Weights of a small image classifier: 26100 steps, trained on stained colorectal tissue patches (NCT-CRC-HE-100K).
Rows from block 4 of a small image classifier, named by matrix and row number. Rows with one number belong to one neuron. Each number is 500 + 25 x the weight over its row's rms, rounded and kept within 0 to 999. All counts start at 0. Numbers have three digits each.
Before each neuron's rows are labels from the 100 images, of 14976, where the neuron reaches its largest size: "patch colour" is the nearest of a few named colours to the mean colour under the peak. Only what is clearly more common there than usual is listed. The data: stained colorectal tissue patches (NCT-CRC-HE-100K). In brackets: how many of the 100.
# gate: MLP gate (model.blocks.4.mlp.gate.weight, 672x256), inputs 64-127
# fc1: MLP up (model.blocks.4.mlp.fc1.weight, 672x256), inputs 64-127
# fc2: MLP down (model.blocks.4.mlp.fc2.weight, 256x672, transposed), outputs 64-127

patch colour: white (99)
gate.68:502488538463530488496480548489534567448516458507456497538534516443458480509544484532537496533510490471497515481497479523462513553516488493527474505507505481534502515482498498481534463514480498
fc1.68:422510508498482501496521463492502478519502574478528497526478509557517504500481512509452518475500513508497516497503546522502499510482499511507487499495508513479526509483506497513499533480532466
fc2.68:487528522472524465499496531496541480540501516468469513469504504528491523436502489513464453516517529516500502514515515512504505516504524510495484481484517443498532510483501517453483498516482408

patch colour: grey (54)
gate.280:501509517485517474484557510521482439540476575508507516527503507512522548476486492488490518515499540494474515522514507496525497505472513511508503477487488493469507503553510471484448511495518525
fc1.280:521507514489481485503483506525497510497507480557556482469496513499481474463535492494560488538482491522509516490518517500495524514509513487493511501520488471500490531482505484479520492473515480
fc2.280:492501487498484500524517440534482537493515521480452537496525495521496505521500497457471517513509486495495498513507492549497511523542528475517496481499517463479462475480497575514477498497476464

patch colour: brown (38)
gate.161:494498442512476504547506485488493493514519526490506432504493449513525468488504523494505559503517519526464523501486519487512494489476466539455510543504511512470530523503505481517513507469554497
fc1.161:525457502486499501503473492485548496487536477487502490525525498460441487545518466523507485516503508482520500483502480524455506474533402489507512492528506477493490526501558532509513532452487505
fc2.161:560469480490502465523470491500522506511539520488506467514510462480490490502510479494493510499518472515486518500481515505508514501515426465476513510507499479468503512486507523491495498429512469

patch colour: grey (66)
gate.240:410501503515513483487518474474494481496479528492543507510488505525488479498499496505470501475507513491514478497509555506532509518501499514518496497492515496510494495501516523530519510498504425
fc1.240:383522494495523534518500529508498507461501589523535471522513503584513477521519497479486488489508465480486519490506506501501506508511502460510502493479521520496510520494496469541509488496476417
fc2.240:440520482511530566519498537544475493498485493504471481518508498448530499492508523482534468492491497483483487516551510453505501500514523530493498473495506466501510512476482476512479501511483539

patch colour: white (72)
gate.26:521494507498509544464520515502474489489471573544450512527511503521474510459471472528498476527494485521496513491499506529514541503497499466499494525435516473508503492510487511510452500441505509
fc1.26:410508448511505467479512462468501473515490417495577515513483503507495482490505508500516518497495566471514495528481518503496505510462511545481502506484491519514498519540538523536491498494533464
fc2.26:470487491485530476482518540502520504515495489494546504455508511403490515544508490497480518521504505517514500500494467492491485492485494552502514500512530472546498535477472475446494491492522454

patch colour: white (83)
gate.249:435504488514498532513525538469509524479526424514510471538486466485492458482526508513547496516494507512497511501482472526481513497522477473482490513466502502495516489494499465503495494472496585
fc1.249:551477484489537478489513558474497511522530457475483462512519519470510479477509523532504486506512513486487513476531514519468517500473486560500485500495492486512521505458500501495513503524514438
fc2.249:455488512499507508490499522470490502457489441497485515551556505526519474548500509482521504469507507478510513461494542470452531524483494548516487530565525513495491525497500487503562511507489542

patch colour: white (51)
gate.20:493511471505470531544487487500486496454506445496537480520505533472530472526548510476462515508487483511513514510468490484522500514525468467496460514496493487507487504492495475552505453498486478
fc1.20:461515490531506496488517537488498513477489443544468493527526473430474484579533506485528479484537490502495465514491530520490484512522513497521493461531500472506498511496495471514498465508510532
fc2.20:500488487511461475513500514488484477546499511501533496486467486469519492458503497494511503519501503521486489525493527467518472466499501527461494501506479478507493463468485496519483520510516521

patch colour: white (86)
gate.608:523488501530494504492518462501488471481505492552478525526468508480481525515468494487477490536490525493495455500490518492491466540471489495480516476469494477471534485547502489477493522478504475
fc1.608:540519484510458484505455515506485510526541524439500516506518513501521481495528482491500552479479514498481535503470549447499534523518524494504457519554493514524492514461470529497499511503466568
fc2.608:470509500500485506502464458510497531485537557526580522446479516522514530533496491510466524505491523494490511503488434505509470479487513536501497494503497526505493503524498559527516506493495423

patch colour: pink (70)
gate.582:507488536472523522496485536503483514422497443517535517502536542439499488526495495498490494510486490471514495470525459492483513507505487467558509501530522500508485510520486460523504479503476483
fc1.582:538468482524475501502517464494529515494521523498496504501501490476488495549559474499508477520502492478512502503485500497470495512516499476496454478515441509546486486474518520494516513540448457
fc2.582:541518502517479489493497451492513480470504481458509500541511509454495462504488500520509537504487524494532466478507476551462510485494505495492522523517487525502487483482501548518521499489489492

patch colour: grey (46)
gate.595:487477513502515495489506510471529576443484536492517506518575515511496482557529516539511528484501468470493517487514484521457530548496492461540478522563502543548507527491484512493550448544490470
fc1.595:509518485511497524483516521498513522510499425543465489514510482516493491518534508499555477475492506492517502495517509495470517485523493492494502486507504486516490497504503483491480479509496551
fc2.595:508527504496494549517498491529465503478512461532523516468450501512501460477503478471485531534500523484504479471521462487526516532468493529462506488457493496515465506494495489466479509491487517

patch colour: white (59)
gate.510:459504509485573471523526532452526487499525468487501478503504480508465470468503528535511469538511531467498481453536501542474519524526491516499487492475520500485477485490513498462503514511469514
fc1.510:451492512497529515472511539509483515478472482567509519491506503500512530520458499507519473481490500492466498498522466499477475491473520509513555484500511531494526491542490466496470519516501588
fc2.510:457513468528518469527548472500538503560502570499469458499488468529501509491529519543514485490515488537497484513492550562515502503516474485479475510457478498504503489507506553483474479507531483

patch colour: white (97)
gate.55:403495534492537487490513505504484518476453504543555503513477485535502507518466500494542453506514480529456494488510493519506492503497506485502543469465509487489502499527512511519443508487495496
fc1.55:540459474486435446477493506495518527486466566507510504540512506497482507511524502479532507492488503493529528517486542483490515482477475509495507521509505523525482528455493467543539525462507484
fc2.55:484464483513493480490504498499498516448501483499581481459509493451498464515519519497492534505480486527480514453513511523533528511518490496506494516492499517513485530513494503528524509498503430

patch colour: pink (99)
gate.635:512501498507527470539501493474499517458523466519526482505496480484503459506550508483492505519533470499469499516484489502498503588516513472484426489505465510514508487477468495488538466544476496
fc1.635:496452558426517514482438509557512494489514511489481536507513534505459502503517421495478484535491505461515512489506495505494517501514496499522507488494513440508463526495515488490508500489469478
fc2.635:505483523489488499491471478517462473469471476531562521512495541498522492488493482462511519487478463472550463500488470484505479500487495469509533517524502522509473496523488493505499458486480510

patch colour: grey (75)
gate.149:500485502501551467518499513441563520485527519495505469510560479503450469519515516548500473496533497484481510469537480546436528527545480479532475498519517501500513515498492521482517493503498467
fc1.149:519470497476489509527455502507508510497570526482489506496485494501495464472523474492475508597490513469492536483496501481500510516496490533473487501472475497508467500464517480474518540494463495
fc2.149:489501509499467484486482484504517504486506465482479512542503482504493522523475477481534503475496508523506480531460518483474468488480504505471530485522468491481528470486534491484508545482542488

patch colour: pink (88)
gate.557:455506492526510462514516510441532526447539507505550472526526490501475436545525528522533488512526493481487493486500503542453514550532489484504466488526480537516502487476475513511538509532484496
fc1.557:527448534460530507465496488533524505516509476533415522512520511475477515496532453501516486508506524489504503507504513508489511509487509480503490496498489458521495513502520490465493481514487528
fc2.557:464477518483520509501483502500472478486504492521513513453463473550481518492494481486517466510523502476497453496487539468513465499502504498469526461472485479475483457510502479469476520478468489

patch colour: grey (57); brown (43)
gate.440:455522501522508526494534501479504503464470515509530502510533525531511471533549527516496514480491499457499491482521500498498512529494517472549446501506482515560491485500467503515517455560488419
fc1.440:568464541453478482486482492517480452545477492494501516508488534495514510423490456493486500530487502492498507508477460480518499515456517524502466538469502498519488492486505512477502525528467562
fc2.440:558478489499462496524487428507508521503526498455504473468526481433490481520507491514479519493516494486492508486528448494494493481500481478500484488534500504494503505504490540488512522487505446

patch colour: white (95)
gate.625:504505471515477483529484510458521529430531524449545465505528489461490455522523526513496526537492527472514516471483502517476507519508474516487473499516479518514489505457512511507540500497473442
fc1.625:565466481514498475468512428517495481512487485517492508493492501501541505448513475525484520494520497523489547509497537480518546473484505496511486527485462538548513517516474493498537463528496521
fc2.625:497512517504461493500481487500525488527512460461535533479490506520490499524516487452477510528506502512523523524462525483501486458511510517478495484470486462493494531481517497491494499486499451

patch colour: white (84)
gate.125:458500512513519473489506506512472485489479594543529507485480489485516498497528498485490468513506496535477469498513505490514468518491512500512492474479484515525480509502500506478480479516506476
fc1.125:519501510514469506481504443511496507499492533505461509503498501550482492496493488526533469459495506498496512504494451481497483507488515490505514459497504497492526498512491524554504488490528430
fc2.125:530521497492512480516521553503496501503473484511473484523508487478499484546482501458534516469475514485494477495499515446492481503478501527513498504501543508516489455501504422500488498504464509

patch colour: grey (46); brown (28)
gate.43:511511505499499470509482500472504514454493426483554476540524505450507468506512534504529494498499477501518507481484504515477507515524458484514498510539521524501512522486499475545516468490496501
fc1.43:481505519456469535516457494486505481483493479461561512472505518514500511489488493505450511486490489505499509523478465474516523475498478494486526520495535490470499524517497482507505523464484514
fc2.43:394483508484496466492499517506483520519485562526534517460532512535501543505511479508522483529511483472483525496500521498510493481508496500480496472515503515476497503496499474490498506492490542

patch colour: grey (55)
gate.119:488492474518506516489533519477507493488473433517511487527495475534490495483526515505517464500515532495470462514525495509514513504490501514513478474456527481495534479490488481522490477485513539
fc1.119:536515498527507498504492473494483512485487559477458493526489508457501508500488520510447511494515494505498499493516466501502499495469514457507501523486514510497494495516476535497511482490462530
fc2.119:556485506483483561500505558519486495546510516497473495498521490483509508503493501464500488518505521501506503491498474468517503518479474525528521507477510478478465481507486509479480506517508458

patch colour: grey (52)
gate.666:527481498505505484460487538487518472516504459484462512505482514502469514492441498513512497517474536514484484506443531468483468486492524527500520502463531523530517514497533483513494518485501510
fc1.666:550494501469481560506509506513510496527475541509396486548488501481508517550481488521514531516511520488471494515521514499497478491510520469490497522492502506491501484498521516497515504493494482
fc2.666:526500485487502544504532478530470500509479489516499486473508480503488500457500512445476481525487482518530497505498511483578537516488521450499506497475508537489485518520507468513487522511538563

patch colour: pink (94)
gate.551:478508476513496459531486537454519556434526448505516463523512471429488438549509528501536504532522498499484510485491515531467491536508479512489485498522482524508512489463484486508534518508488505
fc1.551:504466536450522510509477508525520515522511457523419495512522511452470496502527486489554497520495526500507516494496520499481522503493490515508510500504517473512499520494523452475489498489503488
fc2.551:410498504478519466495507451505488470533476491513507506490466491545495530472483478516561494480516490472498456499504548552498463488492517499485533487494497507484484478501504548475502519491503488

patch colour: grey (52); brown (47)
gate.403:488508509501528492516499543462489502476491521511498457493532472509497495534468538499493505456541472504479480496507478482499491494517491489526530485534559496456532511529474460491503491481535458
fc1.403:475514472543483489514506505506436500481490502536502500475464468501555507531481526479503525496503480515467479527474504492521452498471531506447517485496481518496505451514471483489493503511507499
fc2.403:514518473543464521487515480507509504488489478493506514537508510497529481512495525508506535497450541504520489490495489514470499492465505513495498533496420533520478456508535520518514512511511489

patch colour: brown (58)
gate.547:493483496493567470520493490439552490496520509482519450497555473511449492506490504552495493480529497491493487467536479532467507488520442483521520509533532491471512532522518535494506499466516465
fc1.547:494529505510500507486521505499501495496473488514520505540508527487497508532505517493490452477503483510535502510506501506499518498528505457546488470505511493506509497492481488557476458505495513
fc2.547:499500523485533495473530499494488496529456531501514520458503526520499532478510503514479476475516468492480510507521489500525506514510539482536476489503533497518514549519457508485493461545483500

patch colour: brown (41)
gate.469:492502488518513486510516506470489508494484521505486462497527475518510493502476530535553547476504503509490483477512494504489489474474478514505554550550550518472514512537503497496523482477551478
fc1.469:485565495540487498483541499497462503494462515528529517483475507517544515523482542499494489476492489510496483521512495507507485505492557494508497480485489537511504430505446509500485487540498511
fc2.469:508548479544470533487553505516476493497431494526495508509495532483555498504505555492523525465457509525521485504490490506500491488480526504504480536507484512544496493522494493530495451543521496

patch colour: grey (46)
gate.52:446475522466507494502472476514473500482484538521513511531501497500507511478487497493506510517516526506473496489510502528521534487475528530459498508469531512482487510503505468521491517459506484
fc1.52:550490496494474475510504488489506456505565553544482461561492469486490454571516506480492522547520509510513469495522434486447490444491485499481534495534498542455487459504494473488502478461512446
fc2.52:636479509536501562481514556508484524536510461516494506501499466500501479479498507488503510491498516492492504510511444503503494506490505525529499513479488531517495482515487485500457502499522538

patch colour: white (93)
gate.344:556488499481488510529466509491500548417520452472512493503545518460511460508544492489479546520505478483498532481474464465504520547479463484528464528538509503512506534497475486485560459501484459
fc1.344:485483471522437497511478491498457516521517538476535499500481478571547491520491518474474531516498499493485533485492527489502497486481473535482508499499482533486516504493499462500536525467522425
fc2.344:503521499516489535490506458502536501559514542481512496499516506502490477455513495501414514481496505538518502534477507524511509502504487500499498506488497477505512513493517521484486493489518423

patch colour: white (64)
gate.624:427508519515509469472513486507531487483479462527482529535509485522476512481501500505484475512505489487492470494525489520494519520520515483510515490470525482469530510499496516500487477481480471
fc1.624:565501473493540440503537465500481481524474420494501488490509454483486488517487500494489516531514500486485491512493509503524481514495489521499501528517490522503514488518515532482517498473505496
fc2.624:426464518483517461500517474470524480497515571494468501495509510428499534461468497505492502519526491506509504505498508489504517480514496430466529516521533485480508510511497499511479517493517490

patch colour: grey (51)
gate.143:508497529485491501491460524460500487444522542458523495499517505544478479541448500513474506495492510466512466473503465527475494492503488500525530499520543517487503504506520534506531549484483455
fc1.143:503512499479510504490509576520532509475497400554473509517506511404490512551507502495539490519492515527517494493523504490479501504493485513492505518504481486506493514491516461489477488472525551
fc2.143:416465495506484461490520457487503473536497491511511509511553499462489490527519491506518480513503496499517525479493502512490511500500485455499480503541478484504485538497490512471530468509494472

patch colour: pink (81)
gate.114:477534501514510462524530479439517508513508517457534486518495497506500443488514534510488500505530502503480510504501533519508536550517525512494425487497479526526514484451471518498544496549498486
fc1.114:536522446547491491536514515479462486465505474519503460465485465457531482498474549507515546497491507492503471470518479499503461480488480516478524532508494539470483462518495510507510504488506509
fc2.114:515493497495487524473513519529500513497497530485508521509522541476510509531505491527491526519443535472510551464530486556497536487459504529533476536472482551535467526526541521543491506508496509

patch colour: pink (73)
gate.399:484494471528502454519486523453516536439517463491532465527543475423514445562511532523524510498508495513486519496495493536467502523516460495497477521556494538487525520497491517520525493497507526
fc1.399:523488523485489531493509486513467478480488505540471513528469529582495522498500487489497468495519482503504524510498488504498506525541546485523514464454518493483508500499496479536462509529499514
fc2.399:653491493511462556499511511485511473496503521494523498428496495441491474492527502515512502512505511506509520501500472508501494492509500500499494497526505509500516501517532534531495500506502406

patch colour: white (59)
gate.137:445500487505524488513505520459546534451511518497509482548575505461493455528552518543507496521516506481490523484513494529460525548522468481516442503528471505545488509457487499494535477532459479
fc1.137:565512515487492537511476537509518518446509479494484499514507504458498523499524501495522469502508506506509521493505462485493497495505489523499497487494508482472501485487508462499477513481486561
fc2.137:542472521488478533495495477508465478499498414508531522466483504523510482459501482512532557504479511485494499496536445456492497506442482495511499529488503545499481510523503511496529516480492475

patch colour: grey (49)
gate.613:449497485529488492474526516488496531467482499508541494553555503468523492557531533525508522459472493505504490497511489565460498499490478474519492531551484540518507519513492523522511464500504469
fc1.613:499498481508504440480492478504474468503494499504601511503459489470505488486508478476471519508499475500496480491493530458530507501493500513495512500501481515490499485488515483480532505507506471
fc2.613:399495487509465504482495519478472527468508581510453495512510493533513513506495501480491480514540512518503490468463557503467502499524486520515501459494541519500506473473482485507489506492504560

patch colour: white (61)
gate.377:425476521495536468465500517506484493517448462519533552534491499521498521493469497489487487480517474522430468473523506466533522498489495487477540488456511500471500490508504474491494551487526451
fc1.377:485513495515521546486509496488479500516515414534495515496498514561518495517485490510524503497473509489526493484500522489510515478502532513490517500509513511505496450504521489522489445506504443
fc2.377:508479498509539628504507514506512467568481468519517482489494482534491514448490505464517497516530481487491466531509491445485476484485504516518532505514526505495511476472501453504476521517523519

patch colour: grey (73)
gate.21:567492488529467482472526494484499503470472440495485512547524525454504469565543515496515522478494496495524484481491512497475504509507495457552460491526477512542493490486507505553535470525479442
fc1.21:517497506500485519505483549516491506480508616521437480551513481487499527510512508529531514502496512493497515495511513516482487471495491509479511518515480497504474516513516508502484513467499533
fc2.21:518480499514488464475526440476506465484497453518532509468500486545504475530505482506450478490513499528496512488524513530496501503530483484461490503503509496493500510520498480505495492502531544

patch colour: grey (58)
gate.265:483475510467496492517472499489549524504537469495461465538520476485455487515523475498542499511531504518496519509470512509482518496514462499497521498531524472482529566492516486493518498455523539
fc1.265:491481456521538499514512492474499502491502526523500464488530461519505482507482522554508552496498518484467481463522480528471491490473471520489522559516504518487500500555517521480514508487522484
fc2.265:504457528452522486502464460487504466517521503472503515501480490531462506474458440493474475512504495457501467474519510477517493491503489489500553468482507469462470459487509505480502556464475488

patch colour: white (94)
gate.175:555479502489499467521454512471526525436551441486524491504506494437486456511559495486496503532510471492505512498475487500484508556528484477491461492511466503535488501466485508489545470515460472
fc1.175:492490556450539536469511538533531499517488478503477541495518557497431531479500468513492458516477523458530499479528493496490530492498515514542485474477524459531464517506533479481483505517489519
fc2.175:537475511494512481514474493474478514450508478510523495487513502488509461512491490512539579538481514446502508441521462507473504483459490521486517537525498551492472490538507501474545510492493510

patch colour: brown (42)
gate.10:474481512469483439483526527508472473486495473480451518560485554414531532510522482479529510519479507523542527481469524483504501487484508486506482485491492475479499496466551454500482461466493532
fc1.10:516506501487518527486508523540534492500498486495446510507513499600501529495495519560499490514484526502501524509515490574474544500488505500531493525477495491490488492510498539534440516498497478
fc2.10:511522515489513479499515575488496498501486523487475499523452509525516472488496509481495482502496483496481503478475566502507539546495493503495496505489474529505486496450503449492490480500500567

patch colour: grey (50)
gate.207:403522516501508519483512528500497495496494555527558522481497495513507534478517486511518501480497522532506477493505532477481492500477509496479523473492491494498503478529511497439477505497516535
fc1.207:574494521508498526495508543486512522498538457521450487474494517464516520471515478519489510509497495520490523519475441459507486502488493531491476508451507478499495514516526502494511468484534526
fc2.207:525546504508524519522520567516484505560513487515463493454486477490506488544485525473487479507527499501506517495534498451527529476522494510503493450487526475484503481497484486514477502498512379

patch colour: grey (67)
gate.208:492489483512492493503487510476505525422506432517538475547537502456505460572518510499521507480508481508510518498493477505455508505520460477524513514557519521503528523503490479542528474479494522
fc1.208:453484530489530437487469505480517488476500494502561501503513501501467509523491482504487471486524450492510467512494468523475491512538507457511522477519506486489510504513476524511499500509462484
fc2.208:512535495502450525472531482537477501496469490481489531495473547485532532470507516511493523489448515513514534499496502514536518488475526524515470527473479518531500519491502474551497483528526550

patch colour: grey (67)
gate.381:447517478514536506527529511480531502452511518479504460488507455471492511490507515508477480505533503538464498518481495488520507530531487504481472465471510479477545505489487512426477473486539478
fc1.381:472458516472492569505467503485499528504522557456495514484538512601528487527530467527506509506475497479493536481495521509478507509494493503501475489513509500526492505491506498511532523501487478
fc2.381:532506513493498531516506504478502529514516543493460515582498496480469444509501522416515506502514473530495509525456529465564546556521518475502508478522483501492494461456472466511512508521493537

patch colour: pink (91)
gate.472:550517527508490512486494436481524506499500464519568509528489479454485467480507465525501471500487523511504496501476510529500507504484505498476532480489504496457522489514529565491493516479532511
fc1.472:406518498516478511490494489465487483464487533537532525562512509557506474554482493495486512487504500538476509501473474514505554480506537498509487496518476523475506517497464462500498496480506501
fc2.472:601481501518484424503512447488513527492478436512523489475466500404486489481502487495526516470504513513477495533533487513530490527515505495499484489523509514496520507477508523513511500512501513

patch colour: grey (75)
gate.412:487493501504552464514515507437552531480519509497511460516557471510459459528517522544507484492541496486476509468531487544441531536535478477527474503526517509504515516500484514487532483515500475
fc1.412:509473497471492511527450500510504511496571533480493506491485493507502467471520469483462511589491504480484544492497497472511509519498491534475490502480477494503483501464510475469515530492462498
fc2.412:480503515491473479486482489506512507492510472482483512531503477522494528524477480476519490467508489534499479552451521477485469494499506489472526470523476484476540471488517483479499549483538469

patch colour: white (95)
gate.261:490486520513487442498472474435531523440512544446582499490525496506496508539516501535510484474522473483504486496500488527461495517534498471521494475548496511516516508486476552506527495517484446
fc1.261:434501511502512501509489435476508506514494587482540494544520525621491500479491502516458506499475525486499530492509517536506520505501486510522466533488491526489501524496518557537514520501489459
fc2.261:557500534488514493497501569522497507462503550525475501467494496377489533510489488497457491527502509507513479520491457544493476488513524523499497468500507483509508457510502509472496521486508491

patch colour: brown (54)
gate.111:536510488513517521476503488483516503514495516466550548471516506541497516470469479503493478483503517532477505508500543459529518489515479498515474474476488476480527465485508477483509514481515564
fc1.111:471507493535523502526496446488519505532468447476526484507488500551506496489517482503525510511508495497519532504508544499542508475509482499523479532481546506525495486485523520588493475485500523
fc2.111:531468488512484508498489467474477456509498557493482475564532499522518457447522490521476516496498494472515482501496511499485493513498486488476508507524467493519503481555485496496526489515512557

patch colour: white (74)
gate.550:563499526482526510512473571499495532429499437534482491500530508440488494515489510512542493523504496477502489475508457499478494508510502506524529503516528489499495495515487477496505497498483507
fc1.550:543466511480506506494489492494533525469546506493468519495525496491488478525566465510509526526508491495482522509482462500478520541503484475502448509513465507529507524497503510466521489527467479
fc2.550:517501495515489477488506475457497495454499454539525495556532493510501467506475502517521525481490513481517485474532487545470505501504481482506531527539497570486494468518517477499530512474507568

patch colour: pink (87)
gate.75:543489538471522467480514539512519516484501496524502575472492504485460515467501471538544485532482502509507479497523462529528520519476499508485508499481495478498507478508523541490458496498483507
fc1.75:497517505465517568547526491515501488485537476511464465486484480524514507474512509501481513513520515494459526514496475513494493512502501517485475502485487496492538508514504539476476470519530486
fc2.75:539483512497535500509509482494509518498515510480498496453510503589485499547538510512521472490516484505507524511506519492474483494526520489500494476540476515486518525483463505525496476517536561

patch colour: grey (49)
gate.453:498510511492476564474467507516517531472492546467489537546498525397491497496500509490512488476453522513484529514454516479528506474471511519505521517501485498491494505526529532485491503459488531
fc1.453:476518498508496453503514511498514511494466561463421501511505485475504492517497510503469482487507514499485491529498505516514516513492493476479505506484487504476492516519503567485509459499471474
fc2.453:545498507517480495487489466491511524469516491464505508531477516583494477537484494514517517493472524519471473519482549516492528518483482469514500514524482525509520498466498495490513488513487461

patch colour: grey (58)
gate.62:485488468536502491499494510478508528426500461530549481528534501467511472558520524525511500483491492485509509464518483534451502511514453470523493510533491546508502506512500478532508483495504511
fc1.62:474472517480512460478485526487546508497488514484531495512550512450454514545500469517526460485522475526519464511498501513474517505527509472518512447555506461475520512503507530496517511496494495
fc2.62:483532515494500462486502458492490488537497460507485529504479530501515510441507524526502521520475525476506516494505477547497518486451536556509496536485505497518494471494477507491518482520490555

patch colour: white (51)
gate.167:494471521502565465487522489469498483495462517536535500495491498476516509473504490498514471492521460517494476506521474502504471516503496460514530478510505489490510479528492527465479454510492520
fc1.167:433490503492454482474495499504486538491501580508472541499506507546499514530525486521534477470484500475531486521465525533499496515492511502497466472524486495547521496493507530534512500521488465
fc2.167:430478491506477477476493489484475505432500556511516515543524488539507492525514503515512566510490491484489516478508500517504490503452498488509496537528485559508482502576513462494530522494508592

patch colour: pink (76)
gate.193:505528460551481491508525475492521498455488425513528502536481496455524486529555530498528492516488502530508504518477543528497500505503489486477431495492432526541501489465510528532489483518488502
fc1.193:482490485503514554510487548522507498486490475531468498502544486491512520542521490496490502487524481504503490493524433501471482476513475469505518500515483496490508471541513482444480497480518437
fc2.193:397497513485500464491491492503513519447498581527532502443468505529494483515516491509488499522510486506508500531497500485504498523496510514473503490482475520494509513492512475498501490510503526

patch colour: grey (67)
gate.332:513522477530489481502523475476510477457494430508530489549508510448505470530529521505529495498484503491548488473494508517489498499526459459519486510525495524514485491482493510547507474490489525
fc1.332:592494475489481515523472451510500455525538443484511481467456482521499480428517493474472502518484486507516491492496486445527485471512488488473512514454509472464477497506519510490488508468508475
fc2.332:490471488507509515500519494507518502519503520511555489477505482497489530510515488520506459471518480529485501513523518514497490491533496464510494480504501478485503519496505528526472491500515479

patch colour: white (99)
gate.524:560491530465536512519470536479548535446518414482486503505548517435465470500532496527539496520511508484510508479498481514470543525513486494527481508528534487524495528473498506503533481503479485
fc1.524:442513499496478478488524451486494495534479514490513505535479511562503493517481508493492521478482516510512513505497547508521496488498494512508507508507508522501516513496509478528510513497536511
fc2.524:540507526484484520506485481504520489507509523472452516497475511528487487459504492487484484519514496505492515521486506482526519522523519497489492475460507452481513493462490515469496498514489425

patch colour: grey (53)
gate.655:447521494498504526527477532518501477490456431554509506535475485440511561500487501492507452493492477493504464502499479480501446481499482455480536466454514505497491469513499493493499488467479483
fc1.655:488482510515504453458478541477479497466484551533565510470516510511521505494491495472447518493499485505512506483556492487524521533483495489508516512486479515489506505529497517437508497506520453
fc2.655:529499503500535574478497563499503480502489405564490488565478502463499503469490516450526472494503490501511493497488457489497494507513490470506519472490533512488504490483495467510484511509496516

patch colour: brown (68)
gate.575:490475519471557497488493511467553502493516532488524490507558516512446492506504490540481477497505503481505513451545467515459538501526473477551494519518526489504503534510512507491509495491490465
fc1.575:487540486533512476520572487474502489520448487498489463506510478511498507510499554515541499431530501541511460512504532526508497490516497476512495503523525498490529498509475518522493454500545483
fc2.575:516480511486538520517497519468494496499506517505532487483506504479484484503513505509475480520530491463479509471547475501506525516533504488536491490508556496503487524502451504501516469508448514